config = dict(
    gain_aug_db=10,
    input='waveform_16khz',
    num_classes=2,
    norm='groupnorm',
    kernel_size=3,
    init='lecun_normal',
    beta2=0.99,
    grad_clip=1.0,
    steps=15900,
    epochs=97.7,
    lr_schedule='step',
    weight_decay=0.4,
)
Rows from block 7 of a small audio embedding model, named by matrix and row number. Rows with one number belong to one channel. Each number is 128 + 32 x the weight over its row's rms, rounded and kept within 0 to 255. All counts start at 0.
After each channel's rows are labels from the 100 clips, of 14976, where the channel reaches its highest value: "loudest" is the band of the loudest frequency at the time of the peak; "strongest on" is what is common among them. Only what is clearly more common there than usual is listed. The data: read English sentences (LibriTTS-R).
# convs0: expand pointwise conv (model.blocks.7.convs.0.weight, 480x120x1), inputs 0-59
# convs1: depthwise width-3 conv (model.blocks.7.convs.1.weight, 480x1x3), a 3 kernel
# convs2: project pointwise conv (model.blocks.7.convs.2.weight, 120x480x1, transposed), outputs 0-59

convs0.94 [168  85  65 155  83 124  81 121 131 168  81 153 171 177 160 112  95  97  82 170 132 109 151 144 156  97 115  94 149 176 101 166 131 122  97  79  98  91 157 166 150  98 105 156 152 154 168 145  83 141  84  90 177 161  92  93 158 110  95 113]
convs1.94 [158 161 161]
convs2.94 [ 91  98 199  77 207  91 167  94 161 143 121 137 135 102  76 151 118 144 133 135 152 114 155 117 126 114 159  88 148 152 141 102 116 153 129 158 147 133 113 122 102 105 111 106 110  82  19 156 163 116 119 168 135  27 163 224  30 125 173 154]
loudest: 250 to 500 Hz
strongest on: voice: male

convs0.47 [148 129 112 120 114 150 139 145 149 129  77  98 181 143 126 155 108 182  73 174 147 141 121 150 158 125 144 109 158 148 129  85 134 106 155 134 109  89 170 168 119 171 128 134  80 109  75 103 145 151  77 159 176  86 177 138 140 136 159 122]
convs1.47 [ 90 105  95]
convs2.47 [146 143  98 158 117 105 149  64  80  62 150  54 107 111 163 137 184 126 123 135  82 155 109 168 160 213 173 139 134 107  90 153 137 106 140  89 134 124 119 137 165 111 115 119  98 115 162 101 131 153 158  73  84 185  32 141 127  84 169 119]
loudest: 4000 to 8000 Hz
strongest on: voice: female

convs0.431 [ 88 200 130 130 146 120 159 160 125  82 135 154 122  61 140 146 179 130 134 119 164 141  62 108  98 179 157 177 131  64 192  80 129 166 163 162 154 143 111 113 115 178 128  97 104  97  95  73 180 140 135 175 121  82 185 188 102 113 185 148]
convs1.431 [161 158 161]
convs2.431 [109 155  88 149 138 103 108 122  73 110 148 159 109  75 136 200 183 214 159 105  79 138 105 146 155 140 187 151 137 106  95 131 147 135  82 103 159 153 118 103 106  92 119  91 121 105 111 112 176 124 141 112 103  75 193 100 108  89 165 211]
loudest: 4000 to 8000 Hz
strongest on: voice: female

convs0.28 [118 146 120 152  98 130 172 166 119 122  74 110 189 119 159 122 158 167  64 181 134 123 110  98 129 152 121 125 118 127 150  96  93 133 120 150 117  88 152 168 113 143  97 126 124 132  82  74 160 154  70 168 180  84 181 145 100 129 160  93]
convs1.28 [158 162 160]
convs2.28 [103 132 158  98 174  87 115 102 134 145 112 151 145 126  89 211  97 190 149 121 109 145 100 113 149 107 205  94 148 135 188 100 187 143 117 166 155 147 119 111 148 135 134 103  53  80  55 152 122  88 108 145 144  39 176 131  78 115 184 235]
loudest: 250 to 500 Hz
strongest on: voice: male

convs0.264 [ 91 151 132 131 130 141 174 112 136  85  80  99 181 107 133 139 144 168  75 174 104 125 103 110 142 153 145 128 137  97 178  75 110 126 147 183 110  92  92 162 110 197 142 132 116 113  83  88 169 171  79 167 170  87 175 156 112 130 172 123]
convs1.264 [161 160 159]
convs2.264 [ 95 115 149 102 151  74 102 101 129 139 115 162 141 121  93 200 105 195 151 118 111 136 104 112 144  99 190  94 142 139 191 100 188 159 107 160 157 148 126 109 150 135 146 103  44  79  50 160 119  72 111 138 141  38 184 121  77 117 168 233]
loudest: 4000 to 8000 Hz
strongest on: voice: female

convs0.118 [166 108 132 157 119  86  89 134 160 169 131  90 128 178 160 186  73  89 127 121 138  78 154 130 157  97 190  90 201 174 106 104 146 145 157 123 150 138 128 121 143 132 135 100  78  94 123 146 112 106 130 122 140 118 162 108 152 194 136 177]
convs1.118 [ 96  95  96]
convs2.118 [114 103 176  75 188 124 154  81 173 139 146 116 105 111  78 137  90 108 118 138  86 149 164 118 204 138 129  86 202 180  88 137 144  97 120  94 120 119 135 133 136  82  89 128 132 100  68 179 176 147 149 162 112  77 154 185  46 130 161 179]
loudest: 250 to 500 Hz
strongest on: voice: male

convs0.282 [ 53 175 179  99 132  98 164 119 159 100 126  86 132 111 121 155 128 141 119 130 143  87 103 138 126 150 157 120 149 130 185  61 145 141 181 220 140 134  86 121 134 185 167 110  94  90  70  76 157 151 127 184 129  73 182 177 136 143 173 132]
convs1.282 [ 96  95  97]
convs2.282 [103 110 172  81 196  96 110  97 155 170 126 138 132 138  79 206 100 112 150 118 138 118 107  76 112  67 176  38 137 134 158 102 175 155 110 144 158 153 121 105 143 121 113 105  56  92  91 173 132  67 120 132 140  56 145 161  73  88 164 209]
loudest: 500 to 1000 Hz
strongest on: voice: male

convs0.371 [156 105 136  98 138 164 107 102 145 159  74 108 183 158  86 177  99  54  69 181 117 130 137 104 119  97 166 111 118 134  88 152 162 133 103 108 109  90 170 178 143 102  99 147 134 133 109 127 111 101  74 119 179 154  92 115 135 132  92 169]
convs1.371 [ 91  95 103]
convs2.371 [173 124 106 136  97 105  83 104 151 153 215 133  47 164 141 111  97 150 173  65  84 113 153 136 150 105 113 136 137 152  87 104 126  81  99 121 142 150 133  99 121  72  98  98 110 138 173 159 133  71 200  85  69 180 110  91 177 168  96 114]
loudest: 4000 to 8000 Hz
strongest on: voice: female

convs0.399 [119 168 161 103 143  93 138 140 147 131 183 115  75  93 112 145 136  84 185  78 158 136  95 121 103 138 159 137 149 113 164  93 166 186 157 164 164 173 148  81 157 137 125  93  84  97  89 120 127 120 180 160  70 101 161 148 131 156 155 153]
convs1.399 [ 96  96  96]
convs2.399 [ 78 121 196  75 216  90 160  74 170 161 120 136 136  97  74 165 104 128 128 140 130 110 163  75 145 104 144  79 178 161 155  91 135 122 135 178 139 131 102 126  92 134 140 116 123  89  37 171 149 104 117 167 133  30 194 174  57 139 184 211]
loudest: 250 to 500 Hz
strongest on: voice: male

convs0.41 [116 148 117 148 100 132 172 169 117 117  74 111 189 114 156 133 160 171  65 180 136 128 107  97 129 154 131 126 117 124 152  92  96 133 125 156 119  90 149 166 119 150  98 123 114 128  82  71 162 159  71 171 179  85 181 147 101 122 160  99]
convs1.41 [158 161 161]
convs2.41 [102 132 162  99 178  89 117  97 139 148 112 150 144 127  89 210  97 187 150 119 104 144 107 114 152 109 206  93 152 138 183 102 190 140 113 163 156 148 120 110 151 129 130 102  50  81  57 153 125  91 108 144 142  37 177 130  76 115 186 236]
loudest: 250 to 500 Hz
strongest on: voice: male

convs0.196 [124 114  95 138 101 119 126 136 123 108  52 131 204 134 125 107 141 137  48 197 107 146 125 124 115 146 116 151 128 108 139 142 102 134  94  79 108  78 124 180 137 112 112 143 133 143 111 136 142 139  57 126 192 117 136 136 101 145 131 115]
convs1.196 [ 95  99  95]
convs2.196 [155 152  80 140 116 175 112 130 105  89 172  89  88 130 142 155 140 105 119 119  71 145  61 135 111 133 160 136 111  68 107 173 129 119 113  83 112 120 124 138 178 144 132 145 114 111 230 107 100 163 165  78  99 224   8  97 198 125 126  98]
loudest: 4000 to 8000 Hz
strongest on: voice: female

convs0.330 [136 173 191  99 171 148 151  87 199 152 181 103  84 113 107 144 139  94 172  75 103  82 119 107 139 115 137 111 168 130 141  66 131 136 144 145 145 160 143  92 150 106 108 123  81 133 119 183 148 172 175 158  97 114 164 143 156 185 166 176]
convs1.330 [ 92 159  98]
convs2.330 [115 100 158 133 119  70 166 105 105 122 128 123 125 103 135  77 120 132 101 159 117 106 133 127  70 178 115 157  80 131 128 142  85  59  95 145  84  97 100 155 122 145 122 171 194 172 141  94 150 145 130 125 112 172  97 160  90 113 141 103]
loudest: 250 to 500 Hz
strongest on: voice: male

convs0.459 [ 80 184 108 150 130  98 182 164  96  67 120 149 137  67 159 112 176 152 119 135 155 112  73 138  70 201 123 184 106  68 189  74 103 160 157 149 132 127  91 128  98 183 137 119 114 123 106  86 188 163 121 172 133  93 174 186  91 119 174 117]
convs1.459 [ 93  99  96]
convs2.459 [ 74 101 217  67 206 147 173 115 166 115  93 107 159  98  63 138 118 137  79 190 120 107 144  97 143 124 132 138 154 143 136 141 128  86 150 142  95  85 121 174 122 137 133 153 140 110  84 128 106 211 109 176 145 106 167 186  81 164 163 159]
loudest: 4000 to 8000 Hz
strongest on: voice: male

convs0.142 [118 132  95 138 120 111 148 142 118 107  61 124 196 108 134 116 171 135  53 189 126 137 109  97 114 162 127 145 128  98 155 128  87 159 107  86 119  84 137 175 135 119  83 127 123 133  93 108 153 142  64 145 187 100 154 152  95 127 149 119]
convs1.142 [ 96  96  96]
convs2.142 [121 163 124 109 153 136 113 119 163  98 149 122 118 123 107 144 135 168 128 116  68 188  56  96 143 151 162 129  97  55 172 100 175 118 144 100 144 134 103 122 146 121 140 102  45  64 108 150 136 106 148 114 121  86 170 140 135  92 193 223]
loudest: 4000 to 8000 Hz
strongest on: voice: male