config = dict(
    model='audio embedding model',
    train_examples=15625,
    input='waveform_16khz',
    weight_standardization=False,
    channel_attention='se',
    wave_strides=[10, 4, 4],
    expansion=4,
    am_softmax_scale=16,
    beta2=0.99,
)
Rows from block 7 of a small audio embedding model, named by matrix and row number. Rows with one number belong to one channel. Each number is 128 + 32 x the weight over its row's rms, rounded and kept within 0 to 255. All counts start at 0.
After each channel's rows are labels from the 100 clips, of 14976, where the channel reaches its highest value: "strongest on" is what is common among them. Only what is clearly more common there than usual is listed. The data: read English sentences (LibriTTS-R).
# convs0: expand pointwise conv (model.blocks.7.convs.0.weight, 480x120x1), inputs 0-59
# convs1: depthwise width-3 conv (model.blocks.7.convs.1.weight, 480x1x3), a 3 kernel
# convs2: project pointwise conv (model.blocks.7.convs.2.weight, 120x480x1, transposed), outputs 0-59

convs0.285 [139 121 164  99 138 150 121 126 160 142 192 121  70 134  97 115 118 113 196  68 108 151 128 117 156 118 127 118 175 139 125 145 153 133 135 114 161 187 129  71 143 121 133  99 112  83 122 146 116 127 186 132  88 131 125 126 125 150 138 167]
convs1.285 [ 91  98  99]
convs2.285 [115 110 189  68 189 156 159 131 157 127 102 113 153 121  62 112 106 117  66 191 123 142 160 118 151 126 121 116 157 160 130 133 141 113 127 121  99  81 138 193 146 123 117 163 132  95  45 128 173 200 111 196 139 100 180 157  52 147 135 152]
strongest on: voice: male

convs0.91 [112 152 179  80 155 161 141 138 184 131 173 127  83 152  75 135 100 126 174  84 138 151 124 111 167  86 151  95 173 168 167 107 163 125 166 173 165 169 114  88 149 157 160  93 116  90  94 118 123 140 174 162  78  96 160 157 111 153 157 166]
convs1.91 [161 161 158]
convs2.91 [148 108  81 153 108 118  84 125  87 155 153 190 103 132 158 184 137 236 146 107  86 141  97 131 125 171 164 183 169 137 127  97  98 120 139 114 141 136  67 116  92 141 124 110 133 112 178  78 165  94 148  93 102 130 101  54 152 102 120 127]
strongest on: voice: female

convs0.326 [128 101 122 143 112 109 118  84 153 139  89 100 167 143 127 117 125  81  86 169  95 101 158 128 144 119 119 111 115 135 119 153  63 105  96 109  89  88 119 169 122 105 122 172 173 170 153 149 102 111  90  99 164 153  87 103 137 136  99 104]
convs1.326 [ 96  97  95]
convs2.326 [109 139 134 115 162  62  94  85 135 156  99 138 156 125 105 222 108 171 148 131  99 138  87  97 147  93 208  79 117 124 195  84 189 156 111 173 151 141 117 114 145 123 135 106  61  90  94 174 108  82  93 132 158  50 177 123 114 114 193 228]
strongest on: voice: male

convs0.60 [126  89  62 165  93 132  75 125 128 141  85 222 163 151 162  93 129 130  84 171 107  92 146 122 145 129 106 168 124 150 114 188 135  82  86  98 107  98  90 163 109  85  75 153 165 143 178 133 115 147  89  96 173 169  85  99 123 142  86 122]
convs1.60 [ 95  96  97]
convs2.60 [ 81 156 180  95 196 117 169 140 123 142 120 160 139 115  78 148 147 160 131 144 149 133 132  71  98 132 150  74 143 113 154 103 135 169 101 173 147 134 134 121 101 129 103 113 139  97  63 116 172 132 126 175 115  30 198 178   8 129 149 191]
strongest on: voice: male

convs0.20 [133 135 140 136 109 143 145 156 163 135  75  99 187 133 147 165 138 182  68 178 138 125 118 113 161 128 161 112 146 138 160  78 115 120 151 167 114  88 151 168 125 177 119 127  85 115  80  95 138 161  73 165 177  89 182 139 133 136 163 121]
convs1.20 [ 95  98  95]
convs2.20 [ 93 111 157  82 186  82 111  67 146 118 129 111 128 114  82 205  98 167 141 121  94 167 108  91 162 110 184  83 146 126 175 107 204 122 140 146 154 145 106 112 146 121 133  99  37  77  96 168 120  99 125 111 135  71 157 161  88  79 190 229]
strongest on: voice: female

convs0.105 [158  85  75 159  89 110  83 121 136 167  83 164 172 181 161 107  88  82  81 169 128  95 154 148 141  96 117  93 149 176  94 165 129 121  95  75 100  92 145 165 150  91 108 154 154 150 166 145  86 136  85  90 177 160  89  94 149 108  91 109]
convs1.105 [158 159 162]
convs2.105 [ 82 111 178  84 206  95 159  64 158 152 125 147 128 104  84 160 119 153 137 131 147 115 151 110 149 124 152  89 170 153 136  94 112 142 138 158 155 139  93 116  83 115 117  96 114 102  35 172 166 101 123 174 132  36 166 212  37 129 176 167]
strongest on: voice: male

convs0.435 [ 74 184 121 150 143  89 179 171 111  75 127 162 131  70 163 136 183 145 125 129 165 118  72 105  78 187 147 178 108  63 181  82 121 165 153 142 145 134  94 121 118 164 118 105 104 113 100  73 186 170 125 175 128  89 178 182  78  97 179 130]
convs1.435 [162 158 159]
convs2.435 [135 136 118 141 105  22  79  99 117 154 111 138 144 136 140 162 141 157 152 116 169  75 113 120 110  90 170  92  95 123 196  70 154 153 113 179 160 149 101 109 103 120 126  98  85 123  98 145 139  45 106 132 142  57 187 114 134 104 155 183]
strongest on: voice: female

convs0.44 [105 150 122 128 111 131 173 162 125 113  77 104 185 101 141 156 163 172  70 175 139 140 104  94 125 154 157 122 117 119 159  83  96 134 132 161 119  92 145 163 129 163 102 123  95 119  83  66 168 166  75 171 175  85 176 158 103 114 161 105]
convs1.44 [162 159 159]
convs2.44 [ 95 120 156  96 167  94 121 111 128 134 113 146 143 127  87 207  94 197 146 121 105 166 111 110 150 106 215  96 150 139 190 104 186 136 111 157 152 145 127 113 145 144 144 104  63  67  43 140 114  89 109 143 140  46 177 116  70 116 173 241]
strongest on: voice: female

convs0.276 [ 81 149 150 106 125 118 142  85 158 106 105  69 152 119 120 148 108 173 103 150 133 114 119 154 148 131 151 114 145 150 182  61 140 113 176 213 114 109  90 146 124 193 160 133  95 104  72 112 136 166 105 174 144  77 185 157 158 134 169 126]
convs1.276 [ 96  96  96]
convs2.276 [109 109 183  85 202  95 134  98 174 171 112 150 145 125  79 210 116 143 150 127 136 117 126  78 128  96 195  78 161 140 151 115 180 152 123 162 164 153 100 107 136 126 131  96  98  71  66 152 122 111 106 145 140  50 153 151  70 103 181 201]
strongest on: voice: female

convs0.385 [158 113 130 154 118  64 133 168 115 132 123 134 132 126 154 125 144 108 127 137 113 164 141 130  88 147 135 132 106 108  95 166 138 167  91  86  96 107 155 144 185 113  82 159 142 159 130 165 117 124 122 115 123 153 116  93 141 150  93 133]
convs1.385 [ 96  97  96]
convs2.385 [135 126 183  91 206  95 157  99 154 160 122 158 135 110  91 196 108 147 152 127 107 114 117  97 162  95 169  81 184 163 137  99 161 124 134 147 152 142  99 113 112 121 124  96  89  64  72 180 156 119 111 153 134  50 164 163  74 107 201 239]
strongest on: voice: female

convs0.420 [110 139  94 162 113  95 143 117 104  99  74 138 184 109 152 115 164 111  69 182 124 100 112 122 107 162 110 143  99  91 135 144  79 130  96 107  86  78 107 180 126 114 109 170 157 168 143 108 139 145  74 120 178 140 111 129 123 123 126 115]
convs1.420 [171 162 136]
convs2.420 [110 113 154 100 149  64 100 134 156 161  87 124 167 155 105 128  93 130 164 111 160  98 134 108 103  84 114  84  82 136 168  87 134 123 113 166 162 162 130  94 117 115 119 101  96 152  64 162 160  73  93 189 164  45 205 156 111 136 133 179]
strongest on: voice: male

convs0.46 [123 142  99 149 140 133 162 149  61  79  65 124 185 111 146 129 146 136  63 183 154 141  91  93  73 148 125 139  87  83 139 121 123 146 154 138 115  85 141 177 119 175 112 142 136 142 124  86 170 173  72 137 186 121 127 176 101 108 139 121]
convs1.46 [ 91 111  90]
convs2.46 [138 134 100 143  94 121 107 121 121 147 217 121  45 155 154 141 134 130 192  51 134 132 120 127 116 132 140 130 121 127 136 110 140 137 133 133 178 187 136  66 139 125 123  77 115 119 159 137 118  93 207 119  55 132 145 125 167 107 136 126]
strongest on: voice: female

convs0.33 [124 143 130 146 109 140 159 166 145 132  76 107 187 119 154 149 150 180  68 178 137 130 113 109 140 142 149 121 133 133 159  77 106 118 144 171 118  90 145 166 119 165 109 123  95 117  81  83 146 161  73 174 178  86 184 146 118 131 166 110]
convs1.33 [ 94 100  94]
convs2.33 [ 90 136 168  86 189  81 119  81 141 138 123 128 134 113  80 212 101 184 143 124 104 156 108  94 161 115 189  89 137 136 186  98 191 143 126 161 152 145 120 112 152 122 124 102  43  78  65 165 125  98 117 142 138  43 163 161  80 101 199 224]
strongest on: voice: female

convs0.247 [ 89 156 128 141 135 142 173 107 137  85  83  96 180 100 143 133 147 164  76 172  94 115  95 115 143 158 132 128 134  93 176  82 104 125 145 177 113  95  92 160 104 191 141 131 126 114  82  94 166 166  81 172 168  88 180 159 112 135 175 121]
convs1.247 [168 146 162]
convs2.247 [ 97 103 167  99 160  83 104 118 140 170 115 157 141 137  88 211  96 193 146 121 126 109 103 103 152  82 183  84 144 151 201  98 173 144 100 163 155 147 116 111 133 140 138 101  61  84  51 157 123  83 111 135 143  47 173 126  60 123 163 219]
strongest on: voice: female

convs0.252 [ 95 153 135 133 129 143 173 113 136  89  80  97 180 110 135 141 141 171  74 174 109 124 104 111 144 147 144 128 138 100 177  71 112 124 151 189 111  93  91 162 110 197 142 131 116 112  81  87 166 174  79 169 172  85 178 154 116 130 170 125]
convs1.252 [158 162 160]
convs2.252 [114 133 153 104 170  90 107 107 143 170 121 164 134 133  94 200 100 182 150 119 102 133  97 105 136 105 186  87 124 124 180 106 181 164 106 152 159 150 130 108 156 114 123 100  47  91  58 165 134  79 117 134 139  34 182 141  76 117 188 229]
strongest on: voice: female

convs0.185 [117 116 101 140  98 103 126 145 134 122  61 122 197 126 135 116 162 117  56 191 105 121 129 122 112 144 123 134 115 111 148 145  84 145  83  79 109  83 125 175 147  90  92 144 137 151 117 137 129 131  66 120 187 119 130 131 107 133 127 104]
convs1.185 [ 96  97  96]
convs2.185 [107 134 126 114 132 105  88 132 114 147 118 150 137 146 113 219 120 183 151 116 147 153  91 119 133  92 195  88 127 121 196  89 162 158 136 175 158 150 120 108 139 166 175  98  91  75  60 135  94  68 114 125 134  63 157 104  91 105 162 197]
strongest on: voice: female

convs0.231 [124 117  97 142  96 115 124 137 128 119  54 130 203 134 130 106 144 132  49 196 107 136 125 126 119 149 115 147 128 111 141 141  97 137  91  77 113  82 125 177 144  96 100 139 135 144 110 142 133 126  58 124 191 115 138 131 104 145 131 115]
convs1.231 [ 94 100  94]
convs2.231 [162 143  55 142  88 162  83 122 112 102 173  92  86 147 146 142 145 104 122 117  72 142  54 138  94 121 147 125  99  69 108 154 115 141 109  85 112 120 126 136 170 140 133 149 113 129 230 113  95 132 165  77 100 213   6  83 213 131 118 102]
strongest on: voice: female

convs0.257 [ 90 150 130 131 128 140 173 113 135  83  80 100 181 106 134 141 146 170  76 174 102 124 103 111 142 152 143 127 136  96 179  75 111 127 147 185 109  91  93 163 110 198 142 133 116 116  84  89 168 172  79 165 169  88 175 155 112 127 170 121]
convs1.257 [161 159 160]
convs2.257 [102 122 147 104 152  80 101 108 131 145 117 168 139 127  94 199 101 198 150 119 105 140 100 111 146 100 189  95 138 133 191 103 186 160 108 155 157 148 122 109 144 134 145  99  46  81  47 160 123  74 114 137 138  34 187 122  74 122 174 239]
strongest on: voice: female

convs0.379 [165  98 166  81 140 175 112 109 164 172 170  94  86 171  81 148  81 120 171  89  88 155 170 143 163  79 142  94 165 171 101 141 181 125 129 140 152 162 164  94 167 114 137 106  94 100 117 179  87  98 169 121  84 141 121  94 142 157  98 159]
convs1.379 [158 163 159]
convs2.379 [ 49 121 158 105 166  66 130  27 142 149 120 111 133 100 106 192 126 137 146 128  99  86 149  82 118 106 188  71 165 139 178  84 133 121 158 165 142 138  98 118 106 122 151 116 131  64  69 142 106 119 122 164 131  50 186 172 128 167 206 200]
strongest on: voice: female

convs0.381 [161  89 162  79 136 153  98 101 157 174 162  84  92 179  79 149  76 110 164  95 113 157 168 141 160  75 145  90 161 183 104 148 182 119 120 138 144 155 170 100 171  97 140 114 101 106 130 176  80  91 163 108  91 153 109  94 153 160  98 157]
convs1.381 [157 166 156]
convs2.381 [ 90 146 150 101 182 139 168  94 174 150 123 131 140  85 109 165 126  81 121 136  82 129 138  71 123 149 156 130 183 132 150 100 131 120 171 106 110 118 105 138 164 116 137 150 149  47 100 107  81 107 118 163 137  92 186 156 184 183 185 198]
strongest on: voice: female

convs0.171 [136 117  79 133 107  89 125 128 149 137  66 102 188 119 130 136 146 129  63 182 128 113 142 134 123 151 130 138 121 129 124 144  95 132 104  80  98  75 150 185 133 111  97 149 127 153 105 125 134 117  71 130 180 115 147 129 136 127 122 103]
convs1.171 [102  93  94]
convs2.171 [130 126 115  96 141 161 125 144 132 143 102  95 158 152 103 172 103 101  82 163 103 147  95  87 129 128 144 115 133 116  96 150 147 144  83 113  78  89 145 172 154  90  93 182 112 112 153 116 127  83 101 145 154 172 115  89 172  79 136 157]
strongest on: voice: male

convs0.180 [102 128  91 148  79  97 126 127 137 115  60 120 192 135 143 101 160 111  58 188 126 105 121 119 130 161 114 146 127 116 153 131  85 145  97  76 124  93 126 167 149  80  80 128 131 139 102 141 135 103  69 133 183 100 154 127 105 144 139 112]
convs1.180 [ 95  97  95]
convs2.180 [110 109 131  96 155 101  79 104 120 154 126 144 131 150  94 218 125 141 155 112 125 121  88  81 116  66 199  56 118 109 174  86 169 170 123 168 161 155 111 101 144 128 141  99  71  87  95 172 100  65 122 130 137  72 173 111 103 111 167 224]
strongest on: voice: female

convs0.204 [118 121  92 141  91 108 124 133 128 113  53 126 201 134 134 103 153 127  49 197 119 129 121 124 124 154 116 147 129 112 144 136  92 143  95  74 118  85 125 173 148  91  92 134 133 142 108 141 135 117  61 128 192 109 144 130 104 143 134 113]
convs1.204 [ 95  98  95]
convs2.204 [167 162  45 178  73 127  67 148  97  98 173 140  86 140 183 144 167 115 131 113  83 122  42 161  99 119 124 121  81  46 117 137  86 154 102  89 130 130 105 128 142 144 132 131 111 148 209 142 100  91 164  78 108 207  53  67 225 121 119 123]
strongest on: voice: female

convs0.472 [103 169 131 123 151  82 171 151 101  52 112 137 148  84 131 148 189 149 109 143 128 115  89 112  77 181 152 159 102  44 156 113 122 131 157 148 135 121  66 134 115 187 134 118 100 112  99  64 201 174 108 154 144 102 135 186  94 115 150 133]
convs1.472 [132 166 168]
convs2.472 [140  90 120 119 127  45  67 148 157 197  98 146 156 174 114 120  88 136 141 124 172  61 143  88 129  72 124  95 140 158 164 122 124 151  53 129 150 147 122 113 107 100 105 122 115 139  62 149 142  49  93 146 162  55 165 106  99 132 107 166]
strongest on: voice: female

convs0.341 [117 124  83 166 104  56 102 100  98 106 103 135 159  81 163 142 164 127  96 154 150  22 109 109  71 157 144 142  76  99 162 100  84 169 125 121 116 109  88 143  86 122 133 133 125 128 135 110 110 175 100 103 161 127 117 117 140  98 127  91]
convs1.341 [150 169 159]
convs2.341 [135 124 141  96 129  70 111 114 151 173  86 123 167 151  86 145 114 150 159 123 175 113 156 113 115  84 136  84 112 152 172 122 171 146  89 173 164 155 155 102 126 108  98 105 113 172  80 144 132  82  93 122 153  51 200 123  74 120 125 191]
strongest on: voice: male

convs0.345 [ 97 130 129 144 137  85 149 108 127 103  84 109 174 111 133 132 164  80  79 174 113  95 132  96 115 157 146 147  87 105 159 123  44 131 125 133  99  89  97 167 107 140 131 157 154 155 129 112 137 148  85 128 170 131 116 132 109 120 130 118]
convs1.345 [100 100  89]
convs2.345 [ 86 115 156  87 182  83 105  81 146 154 100 129 153 116  82 213 117 172 142 134 106 142 124  90 161 107 217  83 147 144 186 110 203 138 118 175 155 142 117 115 140 127 136 101  77  77  74 155 107  99  98 134 149  46 175 119  90 126 176 216]
strongest on: voice: male

convs0.292 [ 70 163 155 116 121 109 159 108 149  96 107  61 148 111 137 164 115 187 107 146 153 107 113 163 144 145 157 115 133 145 166  73 134 125 166 223 112 110 106 145 132 197 154 135 114 115  80  84 153 161 110 177 138  82 182 168 161 126 159 115]
convs1.292 [115  93  87]
convs2.292 [130 107 134 104 132 221 146 171 123 137 141 143 119 130 101 117 121 104 107 135 112 158 165 136 117 157  99 165 164 167  46 208 149 135  93  70 113 122 180 139 157  59  84 158 125 117 120  77 141 132 137 141 111 153 121 153  95 113  88 108]
strongest on: voice: female

convs0.445 [ 88 187 112 150 145 115 174 162 109  70 125 161 133  63 154 134 192 138 123 130 172 136  65 103  87 190 146 184 115  59 187  90 113 163 156 152 145 133 100 122 103 179 116 105 113 109 101  69 186 169 124 171 131  89 176 183  81  96 178 133]
convs1.445 [162 156 161]
convs2.445 [ 97 173  75 167 129  96 113 118  64  99 139 153 118  60 151 205 195 220 148 116  79 139  94 140 145 157 197 170 130  98 122 102 148 130  98 125 150 143 114 112 106 104 126  99 122 103 106  96 177 104 133 129 109  60 208  99 112  84 177 209]
strongest on: voice: female

convs0.164 [107 133  99 141 112 105 153 150 124 112  69 120 191 109 142 114 168 128  60 184 123 122 111 109 114 161 118 142 122  98 158 119  75 157 104  97 115  84 132 175 125 116  80 128 130 135  97 103 155 128  68 147 180  97 156 154  93 126 146 111]
convs1.164 [ 97  95  97]
convs2.164 [101 142 154 103 170  83 113  98 135 121 119 153 138 119  94 197  96 200 144 121 102 155  80 107 150 117 174 100 131 116 188  97 189 156 116 153 154 144 119 112 152 128 137 102  39  72  50 162 146  78 115 155 141  32 181 139  74 104 193 245]
strongest on: voice: male

convs0.237 [141 104 109 118 111 115 128 145 138 126  59 114 191 146 111 127 133 122  58 191 138 130 140 145 118 126 114 136 122 129 113 156 100 128  90  63  90  73 136 186 138 105 109 164 140 157 121 129 138 125  66 121 189 130 126 129 123 130 111 100]
convs1.237 [101  94  94]
convs2.237 [110 150  85 114 125 118  93 146  62 105 157 139 106  86 117 202 140 161 117 111 118 148  52 125 111 140 148 116  73  79 122 141 158 176  89 129 116 137 115 123 182 134 114 148  81  99 166  91 122  84 152 103 119 162  73  74 177 100 156 142]
strongest on: voice: female

convs0.400 [180 100 141  68 135 134 117  97 148 172 169 108  85 169  80 117  75  93 172  91 131 142 148 134 158  70 116  86 153 188  84 172 173 137 102  91 143 158 176  99 176  86 105 117 127 120 138 168  86 106 169 106  84 161 102  97 143 147 100 137]
convs1.400 [157 164 159]
convs2.400 [ 62 107 159  80 168  68 113  42 156 151 113 116 143 104  82 165 101 149 133 135  97  84 135  88 134 124 161  79 178 142 187  61 135 142 144 192 152 134  94 119  93 151 152 104 106  88  62 185 109  87 113 160 139  33 194 155  88 165 188 207]
strongest on: voice: male

convs0.373 [133 173 169 110 140  87 131 152 149 143 181 117  79 106 120 148 132  86 182  80 164 132 107 126 104 125 157 122 147 123 148  98 170 186 151 149 161 169 159  85 171 122 114  94  77  99  92 123 119 114 177 154  75 104 157 139 141 157 150 153]
convs1.373 [ 96  96  97]
convs2.373 [ 90 134 212  85 231 102 183  89 170 147 122 150 135  97  81 162 111 147 133 140 120 121 157  87 162 114 148 105 185 172 141  92 142 104 138 164 135 128 101 128  95 121 134 114 129  69  31 149 156 136 118 169 130  29 192 179  64 130 192 204]
strongest on: voice: male

convs0.230 [141 103 108 118 111 115 127 145 138 126  58 113 192 145 111 124 134 121  58 191 138 130 140 145 118 126 115 134 123 129 111 157 100 127  89  62  90  74 137 186 138 104 109 163 141 157 121 130 138 123  66 122 189 129 125 129 122 131 111  99]
convs1.230 [101  93  95]
convs2.230 [110 154  81 116 124 118  92 151  64 106 162 140 102  90 119 197 141 159 116 112 123 150  52 127 108 142 145 120  76  83 117 146 153 176  93 126 116 138 119 124 179 130 112 148  84 104 172  85 123  81 156  99 115 166  67  78 181  96 157 138]
strongest on: voice: female

convs0.3 [141 148 130 122 118 165 165 167 146 125  76 110 183 126 130 143 124 184  71 177 163 146 106 127 150 140 138 117 152 140 115  96 113 108 153 140 116  90 159 168 119 168 119 128  94 111  73  86 153 147  73 175 178  82 183 153 122 139 165 122]
convs1.3 [ 91 102  96]
convs2.3 [ 92 106 172  78 191  96 127  86 131 130 125 120 131 123  61 207 110 159 148 125  98 149  98  91 138  85 191  63 148 123 168 103 179 142 131 160 156 146 115 113 136 132 137 101  61  72  83 162 106 103 122 128 129  61 154 142  75  94 190 232]
strongest on: voice: female